{"model": "sound classifier", "dataset": "synthesized solo parts of chorales (CocoChorales)", "train_examples": 39062, "gain_aug_db": 10, "time_shift_ms": 100, "n_mels": 64, "hop_length": 160, "input": "log_mel", "spec_augment": false, "win_length": 512, "targets": ["instrument"], "num_classes": 13, "arch": "tdnn", "norm": "batchnorm", "hidden_act": "relu", "depths": [9], "kernel_size": 5, "stem": "single", "widths": [256], "label_smoothing": 0.2, "loss": "cross_entropy", "init": "small_normal", "optimizer": "soap", "beta2": 0.999, "learning_rate": 0.0043, "beta1": 0.95, "shampoo_beta": 0.95, "eps": 1e-08, "precondition_frequency": 16, "max_precond_dim": 1024, "merge_dims": false, "one_sided": false, "adamw_lr_other_params": 0.002, "max_grad_norm": 0.5, "max_steps": 30300, "batch_size": 128, "epochs": 99.3, "lr_schedule": "wsd", "decay_fraction": 0.4, "final_lr_fraction": 0, "warmup_steps": 600, "weight_decay": 0.08, "adamw_weight_decay_other_params": 0}
Rows from block 3 of a small sound classifier, named by matrix and row number. Each number is 500 + 50 x the weight over its row's rms, rounded and kept within 0 to 999. All counts start at 0. Numbers have three digits each.
After each channel's rows are labels from the 100 clips, of 14976, where the channel reaches its highest value: "responds to" is what is common among them. Only what is clearly more common there than usual is listed. The data: synthesized solo parts of chorales (CocoChorales).
# conv: pointwise conv (model.blocks.3.conv.weight, 256x256x1), inputs 172-255

conv.75:482398509484522455480471480457481485474452524552470438497451473464447503485498540496588380565477548472462545439512467424528495432422547493455463491572505501478476446552549529459522502509452451535525562492552471505443479381548482570489567441530492488551
responds to: trumpet; note E5; note D5

conv.128:432588514458487481603505421546455443663501432588568540577440485395703492462473597492505488623493489455521473478487448391490468505500436459516523549580543520465489494514513543469436498517608488519391548448539445495555437529475625521511448594495398504500
responds to: cello

conv.223:497496536488473485478539592563568548512515450445461481460477527532570594516458411526547488465477463578480481560422468509506440488573521571506492488531591459390532557454453507440493480487533484455509564481483534542513476543418495426489386502469464549488
responds to: tuba; note C#4; note B3; note C4

conv.129:455448535494581491508463556476523486487522576516518461431409417534506453499475506511492402498495470555458478524462536488532461520501548489488516430411489444538480468599474454493506492497479502516492532541481499500439460503507644449481582465526498534536
responds to: violin; note F#5; note G5; note E5

conv.225:520473582477513523563462424491456499350432504543517586550462571431545469567488525410472384619568483486521567501446509519602542546570554447516487443505487507566452525483455447568450450472435522486436490460515525489529420602565575502570482572427408442470
responds to: violin

conv.91:458543308476436514587513513534537550458490535546550491536466498495558496490597525436427437470438455495419537540439478546392484519620571468490458539469507486575487552505419485474419453530567547528539531523450533508477481534524550402434504576521557508543
responds to: violin; note A#5; note A5; note G5

conv.43:584534465487586419416435503425582500387441417513437451496483565477432544545525559548421480506516441557561534441532527489489517486506575482474501467520494500500508507498460501514489561491548466418507506466511526403468533547526435626406402477493426482364
responds to: viola; note D#4; note F#4

conv.214:518446503444503504490491419447557492396421461529396498490503493547481489531537464516535448521494552602547468489537506484448469435502504472463495473574531509524541435489598549448455509437527486527523398532479471511451574406553488556536638499525646513436
responds to: saxophone; note F4; note F#4; note G4

conv.50:508637506500376467500483433511469513646494490569520603549501385446677464447534564439411535487564467451554501477660492396485477454427428502504522503534572525492518495494481513497460500501509480498520514509467499571507509546497597450435481611498447460518
responds to: tuba; note D3; note D#3; note E3

conv.105:513563492515344495578510470423535529441415387520581512606483492469567537501590542482490481483503560482494465507464525448518510516453497481484526510577489465539505510556544475554414484570581552458447495446492532486540434596542586510519456558551444424510
responds to: violin; note A#5

conv.130:429476484522415469478495540503501427423391366479551560558426466482575492479543544638596483458546422499548467451570506451440456496455497490481520490492512486511520487454488580497524482488507480490444422495448526480514575442478411499364501460537381542334
responds to: tuba; note D3; note G3; note G#3

conv.147:458542505523542476513526482553485442514539534489451480479524590524500542551588397565485427497454436508582547527493500450479445425520480503432456516473430468574527530437421427467552513472499556488499516516490524488463524624490536468456553514539574533514
responds to: saxophone; note A4; oboe

conv.66:446487620538582439536461504500437542500521473538549557460514477447487449500494498521540423537530449457545521471445453472585554469592607512431452471415428505487489545489498474519494506457519459522436568419528428498406484519485415559430524391538489579560
responds to: double bass; tuba

conv.22:444486464402579506496426443525481480507423501560383520480556504457482501505424452491543376519397460511452466544498402504393507562468490486468476502429511577471512401488522568476495541636477467521591476496501474545395562455466496496434604541533510457510
responds to: horn; note A#4; note C5; note B4

conv.173:520471516507515491336525372569449483467440518475554516476480371435492443437480470466433478447530459453550425485625463450502522496412428528501492477535513458473516456561457494508434445428438480544437458523527507570541477422511477524488547426461422559480
responds to: trumpet; note E5

conv.106:443483444580549464479448574445477542479424438474511501540470467462468510507536523513511470515557538470521568480521517509518496512506529511533485575523519556482491573552456630542481660438579383586464566500505438455525523431478427515478470523495427517423
responds to: trumpet; note E5; note D#5; note D5

conv.85:495525510503388453554514514405422497464477422517573605492491447370561518565490565462475488500512478504492441464472502562399480636497425503485505515540446466619472493524501477503375456495461605484493493499532521549490493505507579461514470514494478501467
responds to: violin; note C#5

conv.226:516482391564412369545524509508556511397498413482484523531473500463533532549478497525422416456523513529554451441555534544394460511537399479459438495444537485565510547515467476512396437459527500516470579508499513507418450648491476550489525510494561455509
responds to: saxophone; flute; note A4

conv.251:475669600495492488380414473522411561488482525537522534515547473479501445467459475437461404572490535452386508514551500400554531458551481504493508608479492562455486598520469506469533543434494473457463613520552457476472391436453513533456477623449385532506
responds to: flute; note D5

conv.210:613509547474628516325522405500449488387458521476549598490444444442456501510516540435529488519587519502503470470694531475525605509544535486490486532418504577488497498524567528537448488463442461464503538464508502678482511433541440560557542530469451529518
responds to: horn; note C5; note D5; note B4

conv.244:549473564561490524536587252512442526341427469504484472474511534532473508487505472567512474478511575494482492528455518572484537455457621499468507494511491535435531547502509509498423494470534505547536429529515472500474456462482435540514548501510563483382
responds to: flute; oboe; note A#4

conv.90:634463508515644414366514483497484489386425469482464485457510553515392494497458559512436518467536479531502530425588597577554606440453579480479492487587509514488533496540466538488498475492542514481536527490535538487488431498556495595535516466494525547463
responds to: double bass; note A3; note G3

conv.46:459522457569600359541525480491466478423422544514609512501514451446482494501563467498504498403496569473471431553465411455429490553475441519543495478476498529462528491517500434545458499542453553484397526398525529463538512565497466446550455483517454452469
responds to: violin; note D5

conv.49:537418512521558464523532457531533496493461491513541444456454526494425444524474401434453454521540508443558491447471440489543484424399476492515528508495579426469521545496434468584503453454496514523456424440504496521536476560503437477475507472544492455444
responds to: clarinet; note F5; note D#5; note F#5

conv.108:463540481486425494447485457530508501460497518462462500492591471512462526498490445497467584401486523476480391526538406480613494470474476534492515454555507568480464546494474497499461461611460526536468556477448499492470474491462467442524518548525502503538
responds to: horn; note C5; note F5

conv.148:609425614513567468418452405440446560484519479604504485473478578421484518497509571425448417569554542488475518519605509519486478512550616462479494442409506597482542485554505448542413501442455442414466507571551548520522534534518493590513444501493469492435
responds to: trombone; note D#4; viola

conv.57:511461413463465497436473507502592502582507456507429451457432462613430483538516405522399472494500566540535612434506575519497507432464465474481496516528541527497505493484445519481580514435577511529503475512443511526414531498548463510463555410497579515533
responds to: saxophone; clarinet; note A4

conv.229:564532558429463453573362390419541468482472421430473479513487569478537509536473519514577413531519571439513471451501527562578499463468568469485470517514496474511556408483581448449514517554562488395532505464581470542458516459521540449443471491460429499497
responds to: clarinet; note F5; note D#5

conv.222:471468399537579497499439467489450508552455542572478433522442564572388556495490532465544485470416626363485531514477497503367422536441487535489524480502505571508538464446562484511552507515501496445433486510453497469482570425503426533430518426605529445495
responds to: bassoon; note D3; note A3; note D#3

conv.96:514523556437503640532423443464524537445490551536541512563405384460558438488565539469515511537575539496536458479618477384519474566541508517467522512485532518461478431507453581505484506475481464422499501460544520550482575503519476507522482489470426518488
responds to: viola; tuba

conv.205:520528475512487524507386480500468501360479498457549585505506472383562496541492508462478479541513509499533495496607573440597500526494446468486494550537479455484492424463440486501399571474486440558500543484589437534519491539476546468518501505405416445486
responds to: trumpet

conv.55:501502465487514523392505495493528463559475384499490595533401546446413537543491524483533464503502590503503465433478417431433538492455494472482508480466479439524497569483495454516493449524455555460548523452472476427468428532546501553543495466574459521484
responds to: double bass; note A3; note A#3

conv.5:515476468519542432462539425572456478464425555536476524509513543523461471504498483470516508573447476560467494497454444521393556454538498484487536497487503547424479480480465490504520468472422456517523454456512520456484512471519393531478583507632542486395
responds to: saxophone; tuba; note C#4; note A3

conv.113:430551414502383475466427521471484520505533545465394502440648496508496558502480421492503454413562517548477487647494473520576500462577551595607462506438476495514531545502521567554454470567390436527566494527475518522623492498501530487598508525472401556441
responds to: horn; note A#4; note A4; note C5

conv.218:568541439535499470509404478509578479466458470483444504519403510564549497493473484444494428541537610452420573398549530575611491524427573471508501526536481507576465468439481426452494498392515483418471510458506573501520523581471535391457503502412506516483
responds to: clarinet; note F5

conv.142:516508498450516551452422517550460469606553463544544570527452500487484497474528549489540474493465478446552553540450475429395506498590456527506501596543477526504458402487504523457443528454547487414496618538434428522496510582500452435527447540505406553584
responds to: saxophone; note A4; note F#4; note G4

conv.83:533518465489485436599474377454394463482399421536527503501461538430445585491386592586519426577485506370492530444441450444523541466506585468536487448445435555497539474507436426493498497485411484510501520507546428422547423446508567544446457523521444456433
responds to: double bass; note A3; note A#3

conv.233:409578574507371424483435453534457467504517517552559505472559486515535543469411478460549561414558497464527360496483397383586412500544563559525510480488477516485508539466460481540476531518486444519538485517542543489539548466490457429488475504490436572486
responds to: horn; note C5; note C#5; note A#4

conv.216:588556422505554453466438513398540449369449496447509508433432544541454534539524482531445481571567438466411610452569571574588535463438490470511493471554492502521502453492445547533502463458639546472523383519560500519569472537471581561529445498482431461423
responds to: trombone; tuba

conv.88:501565611485448464571519547534504451537431436456499428477450585387517519519490544591514474470522439418515492454424418412498444484484606505494536551393523484539437506443454490558486498499497495419460415484512523516519585587496424532415494456448449515394
responds to: horn; tuba

conv.179:507474484443595516420497566463531517447478415474554450444513476497417536515431587505428507516521513443431492479495554470531527531458541494509500491541448485571460486413545541564500496442441525382459445475491463523538391540554512523531531447553483489534
responds to: horn; double bass

conv.228:508404427483416523482497611496523471528430435475565508523482500463435421471426527579508442485551540470426397475494525475550448570479453458450481453486451514556498610476503589492462442523481643478503506455461546515425458447471391515572465551465460484521
responds to: horn; note C5; note A#4; note B4

conv.187:454492355594445415520595498469436538482479521526477490497479398528462525516527488466450436451473463593479475488486414574457554495615485515511489510493496508510541593543480508512466504435456472572535523487488531531486589484504517505547575487564528466603
responds to: flute

conv.137:430538460513536434540446477501396473625486434523474521495517603478591571503553467431574468543565519482540558470506504445483430420500513470475445473541470446495497506443571462554515473486485483519455529455430495533490481508500483411468524563534496482486
responds to: bassoon; note D3; clarinet

conv.14:429487539512526492595509511530453462498478512483436531529499465578482529497438398533495426479553531455464464468551403498559464470457519539508493473551492449456553453443363454492501473447467507468510462447477488514487496492480414500477453492585438516518
responds to: clarinet; note F5; tuba

conv.209:483464467557450453419502580549520517602491480495544514485512426476509477482514458575564519392572515587500566469585513537482478521578524501484526486488514490423482493480432568515582460467496478616517502535495488493509659460523412466513586465488539484460
responds to: saxophone; note F4; note G4; note F#4

conv.77:492484608494509412469440488512517509507479621464524528494455455544498506499497487498501477445457563376469502488492508519525424532505526493472515526527489455472532517476482481519477496457525485577643518520553529495534503495488488473495438472475470476501
responds to: trumpet; note E5; note D5; note F#5

conv.140:539533420542459480501478537425629477425401411518477541541510501484533529472612555456423531452598431605455499445557568397482477486538581500496506512483544510536609474483508499548424528490600471495447537488446502427516555465499497518425522462457470546407
responds to: flute; note G5; note F5

conv.80:491492501471374510529448570538528501611511468583492509479509438497603498455519441524438518580485505572533530536458526445397427424433522501519514491547499486469502618465465389490502516462486528580507489494495525424499541513493590530426535544501543532462
responds to: trumpet; note E5

conv.177:505532590512540422462439501477544513355541497455475522561442561520491593595470529510436494427429537454582540479438581583505550483530504511438507459485453541609469539468473545463492448454402541628477500504576504505474524454497466562492470440499453532529
responds to: trumpet; tuba

conv.199:473464449466439447563390388509569482501467426555492559532449479553535530534494552485478483540472560464579489498559476434482582526467483474534467445492586536541504506480487454436464418485451522470406505540521538461537503438481598474430461546437523485456
responds to: tuba; note D3

conv.255:497540445590556489501530453516487542437477550520609531448429508531474523540507508463489447458543482469437468469422481509460488553566513516477530540529524480460540532437435455473464537432518460512511565501485531536446593519434509498438431493406541505544
responds to: bassoon; saxophone; note A#3

conv.103:468541494510603548513534478608515502367519463493515567539497528392557487513526377449532467540478541467438589535487392474434549460471444504470502552486431551448535483510523525474367473513510489476420443509473477468461419477461556447468501622512393540538
responds to: bassoon; note D3; note A3

conv.37:448517566484508451525428525559375480542565490456517468470460501511563504471511486522638449462553483355489453440464516498476390485583477486594397497525646434431486501476603484478484462462489446418501596487433423540452506470449484427462460462408497464509
responds to: tuba; note A#3; note G#3; note C4

conv.126:478451552420662501422426442509436453451511488504462501539548580460430591505444495498523561491512463402521572466407423509463452560566536572531519456444485484545488561417461577519477497464394486549514396484492524473495574434515476478415503453561453493425
responds to: tuba; note C#4; note C4; note A3

conv.97:479502440417595476430496542478573453455466509462500520518612484462537483463558476474454493457622429550519594489572605404490484461469505568498477487483482514493461418507479488551526508491496485452459469506426451524515485515495497444480472459634417538431
responds to: bassoon; note D3; note A3; note G3

conv.143:460538494496454536407489527504510508470489402508544593508501557455533437505471466486536461468559445507486390401474443478546516512599488428525511494555503571536516609496532621567483506500487451473479538621524478512572484482504499515390482497516511488575
responds to: tuba

conv.122:486342536468662502478382552501519509499462467536454465562422441486423418489454484529511515523470491510501617486500513477592641482510480461432497556512457594525431453488499544483450540463470530473523523475546422463438504467534484520527595444553525516533
responds to: horn; tuba; note C5

conv.175:463583515530494499488502399561450478625469525557495645493452432489550490521517619457570497485532510399510545474656474396429419488488438484503470543459474474482547511410633522519495497506471517585443512480440473532490473551486538461526499542532412476505
responds to: violin

conv.135:494493506480505492460609511508446452482637599492564557482517518491530457476559567485526468464458376503470475556413458467532546462506529496577481517509529539426486522502529533481523497552504430510608472630530491449489505493442516499367601512463560507518
responds to: violin; note D5

conv.87:469489385498485549510516400413524541422534572480511467477462490472492520535501499459472446415456503534483485473482515454428566558497478450485482466400493455580480503419451523479536483447402579404632433608462516430438468472570344489592523433496551484531
responds to: violin; note E5; note F#5; note G5

conv.86:599377436495630571476577579560571521458495424467561409493512557446380433475446438467472506433542493580480564420521457469518440519476572497502480516402495449497458562504421511547554513519463531494491451455504488522514508477471372480477535392527392484461
responds to: horn; note A#4; note B4; note A4

conv.138:505490482507452443538540615504440477521451473479457455452457570447489482449561530502558419430518523465558490408524412458530481467576585501479460459456478444504479413444504480463525528549512483411524557481443408520490514431544463520438532420528452510486
responds to: double bass; note A#3; note A3

conv.68:498559558456553455497510475598517478517513465548429542507505521545468466485608481419422531441481531434635554461477510409481586437439507496435478526486422499468494512499520423565459468430486495486415517445501503464490377570531559460473506453529465517529
responds to: trumpet

conv.65:454471431521515455445439407540523485433429452519407490508440569612470530498478554508414482448498452461554498465474487450499499459441507458496497487524559501575597509410422495474472536462442467494465502472495505396473570512553428501453521472464538539506
responds to: clarinet; note F5

conv.203:479446461483434625533488421530472481467465504468431547495450514442508514517498502437553431519454529556505470539469519442480495541555526486492466486627460472511492452426456433520449531528539515473470510511513452415474461503525500497457576515424563495481
responds to: bassoon; saxophone; note C#4; note D4

conv.56:498496540542391545489511639466499485421433397533510556482409520446557431525424467505499392511507515525512420457464541491427477511494492466474521495548466462561492575434495616434500414525547589549468460585486489484420498527523470492444481516471403546525
responds to: tuba; note A3; note G3; note D3

conv.26:426436520512462525343563488575501451458542459453579484453502499618421506502577539486404478528476385521503454530461487484480505498410512486457452493452526463504540643475515573482512467485469479543482528538524605419502527585467526444478521425465521456551
responds to: trumpet; note C5

conv.204:459523570474522435483429400515487504454622436442523544428479533450454491515511472540493470431518472542480549422541527510495438508588507508473512575464525505513518629514475452475457448503518467500469579455506578487482530561503429465479479493484536559500
responds to: oboe; note A#4; note A4; note B4

conv.178:466558559469466544508516506521464506533521533512442551487489446441575499469523518433540534582481488535463488535575523472468496481485527533499503554458529496497484464518491455469483441494525493372494471482580482541532470565474566483482551519470523463510
responds to: trombone; note G#4; note F#4

conv.242:444503518497478486467505608527437553602538411495472576473649510473533565502530397475511476440511427476439420522425470509550501447560506559549487545478475507458500525435428505474573489429453433532401452636495463462572516456471473428420514449542504650534
responds to: violin; note D5

conv.117:458363441482637457423502456543521439476577393502505459477489570500398564505558554500445474421495411513602530508432489444454564499447555521479445544465489483592502496447441479487469511478460470423473519481430503479488568580530617486457553403476523472553
responds to: saxophone; note A4; note A#4; note G#4

conv.239:456486528514626531432558472519502550492535480450539489489473552495456475505505436434455467499419499568465519442428458401546510450507512496516493507422552559419560558450427442411588449455475481518488484543530507473473439561429368427515521388367520487512
responds to: flute

conv.24:421411534484467460479477589507521481528481536495485535447372556490510525485422517536476346492671491434468446541540529447460505476445516582539447475441481543523456472511484600539517432407435581460442463526479473484540505478490512484466481443508420573480
responds to: horn; note F5; flute

conv.9:381629523506458532512562543518455447594396488492388576498473462484525561486521501567487485467471468436483497539486535464472494475578465559466547528520456490544550504483454544530525496639603511495540591489462445465532490404509459551483530543513436571535
responds to: horn; note C5; note A#4; note B4

conv.220:594504509551379560549543503470589475426487456486491526513459538383582494481509563534390438546497438535552502505558531453521440425384448502457499482547471477442515468482427566471429428506541487568464523502490467503461500553480480523444525454425422482492
responds to: trumpet; note E5

conv.62:529471461611433476510610553426499530454482477535473434430441486441403521506489546509514525433508581512535442425539490442419520517441499490476555500513481453550477437523483483503505531451582436480517653482481452559488452520532414610468553423508464517517
responds to: double bass; note A#3; note A3

conv.195:492599366527393473530512510508571445654481496480447578529418438513578444515549439473483480470505554494459633477469509565425506435540552463531532603587534544484576461472512537500659530469485450544450508513461469469496515421470593478503493614505490477512
responds to: cello

conv.10:406575369480492498539493535506471530517486464521416467535499471515503481532510438413503527464541509528490486450476491525431523467469383494443529583565481456470439463539518445516524509484622451482479468527431463596499507474493549497503524562548595488428
responds to: clarinet; note F5; note D#5

conv.160:540436479473637437501481405556446477397504456511563534502474463446430405434507513444489509444509443508558500465587378441484535520397495497539481508441577489409501494530498529516422457497416452561397502473491498532479502522517449549464508428515428460499
responds to: viola; note F#4; note G#4

conv.250:440583477576566491582636486584495494427422535524555612565519479449574471489591516467488497499505598539484528468503440448429496520391440503469486459471472483428486441515470490503410458505518566472439436513461481529486424491418507483516532566568483501445
responds to: violin; note D5

conv.84:451519437449384500603538518577538450573555459513454532503466565517556463484524423569447422436479404562492484513471525423428461446397497513442491513454483472498561538401450482539508437494468534461423517550440548452422526566459489481477572548476624534530
responds to: saxophone; note A4

conv.183:509490438503467420514491510439551489395449503541490513466514531513429546488509527507604428475506592441408449517558480453568566495475532476482438494517504557521509428460599496493421506606564462505529545488510467553535576501535437602464534494501553495605
responds to: horn; note C5; note A#4; note C#5

conv.156:441502484465469414428386422475396533518433494456556501525526427449501504503498479463521488497534491567509440506465419455555499488557513511499508501488533422443549473499479429525519511427469490563653466519541481451488513350504457493513529469488547497435
responds to: saxophone; trumpet

conv.247:406589541461491433495474409486444479429418479497569484534543439489520452462493498434505512500491505628485459576508465453552504513519538491485511529478523494462471418490449495538460493434451498575454500448506547429488445518516506480566622526472600426391
responds to: saxophone

conv.123:535544430503503619428539620503520572493492472499459473513572653429457527501530443494502470391509484700533481439489434466483489465457485493447555472484447484447468452537537524485557482513579496467433466560459504480545519520469407481495480449641397523542
responds to: tuba; note G#3; note A3; note A#3

conv.184:471498473467564502498496435500478522463502481583487486570512508453562484541526480519498654497498520534485511490452461487436477483530447500550582505542539548527498470575515467483484469552519447478461500469466460492607552439463528421460505516502369471493
responds to: tuba; note C#4; note C4; note B3

conv.39:522419617542593487547515465519463499474501458502428441452456567417529548605471457473507544569465419511419507459495548574523464486551538474451534469436501558496491395485524417481477532454522458476446473452552483456488497524497430490526527474473605509459
responds to: viola; note G#4; note F#4; horn

conv.167:503587462434528440486441423452419481404511551516529485534464565410554490497505486484521599501502463479521516469446481534417443475454504484475526504534492510492558416530492497506464497525577478349550569500453432543559497496473534458445484530516355499540
responds to: tuba; note C4; note D4; note G#3

conv.33:429481449418489484418536449465507467453536452517458491474475506501419430531496508499487495452552472538555427438498488441385558496396538479402518486517501362540489479569476510480514443487524470563525619473515486550443533565501566523472547449539593569535
responds to: double bass; note A#3; note A3

conv.158:524515475510464557503475537562584559601475483501453480440522549614429494483512451472436452444481513682484578557473508593442512475434534517471490521497514495429497568493448486516510549486485497543547499482538611473486544553496450476526558438527514471507
responds to: flute; note D5; note D#5; note F5

conv.2:473490561395488536452512488455511465480446550521389517467585507474459485503439457479457475475371515474458538546419477608451430569472487485474512456462524529534500546468495620430489401602501492616482565539460533492447538485482472493445411538453385466478
responds to: tuba; note D#3; note G#3; note A3

conv.152:522553447550529503441536460450439544471480470528499533601460421426442507503475532458491579500514521534589505480500401495524486416479433513481610507503417504438542560525442546495538514488453437531420467519411488497589518406490553500443546493559369452485
responds to: tuba; note G#3; note G3; note A3

conv.145:622505523509441442497419390476457492507500472528587521494480502537489472460409604587469501448519453432523466479549573449508419521543542432505504509422528520496491525499489554519489459470465481527519494502538515414496610497523471499512450475406454494521
responds to: viola; trumpet

conv.6:414495532464613594476473506497469477516503484468457449506557498438505504502505496502472530493452563442539590519511448526578531528511497502506495590535493580472491472487484574472546716467518430521536508513527537487508475523477508483476490467477475512473
responds to: trumpet; tuba

conv.7:444554469491457462528563480492500457489454526511495516485556546462537492525426428429519401467474515449502459566463487497410514487510472506436508417461485454471519455546503474450512441658485497488575454481491490595468524485484541494477456601524372492461
responds to: horn; note A#4; note C5; note A4

conv.197:513494478507476563545431450460532422398478453483424526560462370459533498551485458520405463507547513506571509461544481313422544507491421499543494587522525526507555561446444563473494494530435536470442484478537434431506434468498497460491491525509506513551
responds to: trumpet