Rows from block 3 of a small sound classifier, named by matrix and row number. Each number is 128 + 24 x the weight over its row's rms, rounded and kept within 0 to 255. All counts start at 0. Numbers have three digits each.
After each channel's rows are labels from the 100 clips, of 14976, where the channel reaches its highest value: "peak on" is the class under the peak. Only what is clearly more common there than usual is listed. The data: synthesized solo parts of chorales (CocoChorales). In brackets: how many of the 100, against the usual share in percent.
# conv: pointwise conv (model.blocks.3.conv.weight, 256x256x1), inputs 0-85

conv.23:112129116178138098124154100130133130173137108130153099103141074110115137140104103099171141131118164107114118125110129133144097139119148125099146156143144191105111138135107112098122121163114121125126117132130138138156082145127172114105111154115103175128164150
peak on: D5 (37 vs 2.9)

conv.181:157094102104128126135125137150137107141152137128154135108098087157148119156118122158110131147111139132128121131097152166132136125139131109147132121139135091111119123105126138141117115169149231146151121082122124111128114136119132130082143132128168140122152160
peak on: G3 (26 vs 1.7)

conv.110:129098140129135117100155129093176161123132131137128141137133129104109117119126115134109155107109133127124146134135122105127143146118122145142119096145154171138100117130110131132147105121100124143121150129126128122136119153135144119115087138126080091113113140
peak on: A4 (27 vs 3.3)

conv.219:121129086112112139139135115158139106105124093159097112123124123109087097134169089147147129094122121165134145104114113125143111093121144158138130132057154111136082085099120127112103157119126136159149147142143124114119089136133146135121117152126126135092160115
peak on: A#5 (40 vs 0.5)

conv.64:133115119032113128174112108134106157141122117114124141127177107128143101161115123141113096129094147119127132133094100175099120118148100142141097112111113112144096140178134119103170120133094131111148138111147130110119157112130129151084185070110101113142104148
peak on: C5 (25 vs 3.6)

conv.144:105203132124118129132112134127143142117093103078119122122124112121096144104094097120134140097137139111126111115125147146144136160143133160102144127109108119127142155140092138082160123145115097130122104152110094140154147145132115120127133115112100131111145114
peak on: A4 (40 vs 3.3)

conv.1:124112111117139132120145126130118124107150100130126121132132097104144106131144091098124134122104143118104126139169149132129135129123116244126202124118137121123138114161152131137144196137075128134123130126133162138120132134148130134125119142141155138137168125
peak on: silence (77 vs 12.2)

conv.165:190193141119113124109105137168176111140116121108113129134107126124110153116105128123145161132156125129115126137122105128142164118096097162048156105123111181112144120127145112154101115129109096147098123164107149122143133111145133131101125091135137125099109116
peak on: A4 (32 vs 3.3)

conv.185:149126132134122138120100128137119197114130117137118138142143140133144133127106119114127094100154110130114131092110116127174121123127113125086112174143129112143134129195145136127196131106116140114098132099170113125082166077105113136098105129120143127182131199
peak on: silence (39 vs 12.2)

conv.107:119150135137101126136139176104181148102107112144092158132091114138098128108104141113133143109126131117125116125130128158141143136121137131088108099113137106129109108106096128117167099137109146092082107104121111129150108093149158160166128128125096124110124117
peak on: silence (30 vs 12.2)

conv.112:147129155121125129086151139113134129114176122118106106117101122115107137139145115084172138146147118139127152146142149112109096134085109171094159154148145132110114105110138099132118155109110150149128126127143167105125122138123107175114136130128110115151129149
peak on: C#3 (30 vs 0.5)

conv.19:130135130106136201129106121119117122146119115091141104138102138130118161115143129148124123145110130174132185135133131187126136131138117130158162129153122129125168108132100126158146152100128113131132126159122125145149143146124090121089130143130142131133147111
peak on: silence (97 vs 12.2)

conv.79:134115099103100136151105123134118112122161121145131127089099130091139081126160142133150113118127103162133123125111126155162143144130127173089105106092136181104142058092117123119091169112127151140088137125143155077122140130165116148092100129129130126136165146
peak on: A#5 (33 vs 0.5); D5 (28 vs 2.9)

conv.114:141147140122144114097110140155093131105124104123135135150132145130137168111094123105173119133141128119094129125125099077145145129098101110137157137165123156140174139134128105112077110112094092170114116142131170109134152144090123100104124127103157107107090104
peak on: C#4 (31 vs 3.8)

conv.101:110170129142139119107142131174087117134180097124107144118154108104134117113172118095180106122137169088113108136160171106139151123135098156119154111122101114120127132110130132112118151116130116156133140153110153107193175181102107162114132159134115094120140093
peak on: A4 (39 vs 3.3)

conv.111:134144114129156119122136168141157071158098111164104134154108125108113124154132075099121147126115163139124163160158104117125163115132120152107158128062087146119140115121148136152104130124099131139100112130106147134125111133135116122117086119119146118092120123
peak on: A4 (26 vs 3.3)

conv.16:120114117162138130116148123136141101132129096215151132124117139108138151110080092107130134122116123125127140124138141092151096148142174154105132111104109093144115134167150132160147108114154101129092123087096112147130113135116155122149095180119107126097117123
peak on: D5 (34 vs 2.9)

conv.159:126143126118106131125094118156107122161145117129128114104111116116126111109156109107162137129075151114113144135160165126110119083131085126137129117089151128131134120101155125135092122139124132130115111151108151142179122137158082078098127116127150132110136112
peak on: A4 (25 vs 3.3)

conv.231:128178124146185125150102121090097112104127088142149103129166119112116115109125123103155160177123106088091139098121052103122114162112130147126183190163103160087132172098112125090146147101141066122119119099110145143118134142120128102130156182127134179112131127
peak on: C#4 (37 vs 3.8)

conv.94:158161141128141126085121187101114152130107081130156157157121134135162115113132129152167075136147125117150116117121143087142220127152154113166134166120137085166120130157107136159128112122120131111075144128169167137104138150116151148162124099146128158129123124
peak on: silence (57 vs 12.2)

conv.25:128129115103108106097114141167130129128136133091134152147099119136102108114149134163117128109132125108081124140158113119208150114142159126131118153119103137126158130143140151138138137093129091166128134157118112115104141110102099170114141148146164119113138131
peak on: D5 (34 vs 2.9)

conv.11:118103134160102137125164102176101149115119137164140152113125122126188114133156105173171104144095114166119123131115117096179137100139134157116122123134118105123133152126086129128112168149109089201146178139128124109122118157115145153066131163136103108095131133
peak on: A4 (27 vs 3.3)

conv.246:110107139123153122131131154131119106115160111102141119122100150125100098131132123106133127147134126122143149153117162103113123155119126140116140133118095148154143133147170133124092153107121106179096146185138149119111142114146117134096089113129184117130125130
peak on: silence (89 vs 12.2)

conv.208:123159145131146107110119135089085140122121152142072133142098118128177129142144108132155138150131095100145146120110142122117165135131142146155141192089142119113114161154147128116178105120150167116105072108118167088074117126156129096154124142181162126128108183
peak on: silence (50 vs 12.2)

conv.95:173151118150111144147094130125143117163111145140115168102121155117152143123118152172153146122104139105130127127117095111154240150121140122172112116151120110129142110134109135133113119101124153141104093110107135127140135122117130139163107157208149116124122118
peak on: silence (100 vs 12.2)

conv.207:240120102124146124121134143111133108148148160131138184126101102137152115128117141135138114139092097109135118109133116150112204120124121144149120124139091125120103103152147122166115145125139136120142111097142143123089111128116119153084131147138124116171132145
peak on: silence (81 vs 12.2)

conv.108:146135132131098103084133115070140163191110151113130158137127138134121115085124115141148125107109092124158113122069133108095163109100127087148134109160118099110134137142098109146159108115106117083095115075140121104134107097107135137126086125167117124149111126
peak on: silence (48 vs 12.2)

conv.32:115109111145101138161162125111141118129083119151128141132109117172145187124110164132151155156120151137153145126118096130126137125130067115146161139136076136167124143157104123121122121137161103127133116168119112123148105114142185102141122157139151137130118120
peak on: silence (47 vs 12.2)

conv.93:136112091107147122151135121112135143157166159076106145115181120080130133174110088128081160121149124093116143150121170115106114135151117135146118144149122110145147129135126141135134126196110158125148127146105101156110111143102115096116135091123168169134126156
peak on: G#3 (36 vs 2.4)

conv.21:232118119144161140108134152112153103194138162117113170116124132140145120110134146127173129147073102103155122129143102123121197109126123153135119127119096123098148108111137116185083131123151109130119112110115185118101118163119143116105136161156103127113142089
peak on: silence (98 vs 12.2)

conv.182:153122103104118200122107116127105101112121117151053120105110097104142125111165134147147085115130122138137125109121155202131142123143114132125118117159115114136116107128134132129137148117107119167130107163117109140125122161124050120119142120138111143114123085
peak on: silence (72 vs 12.2)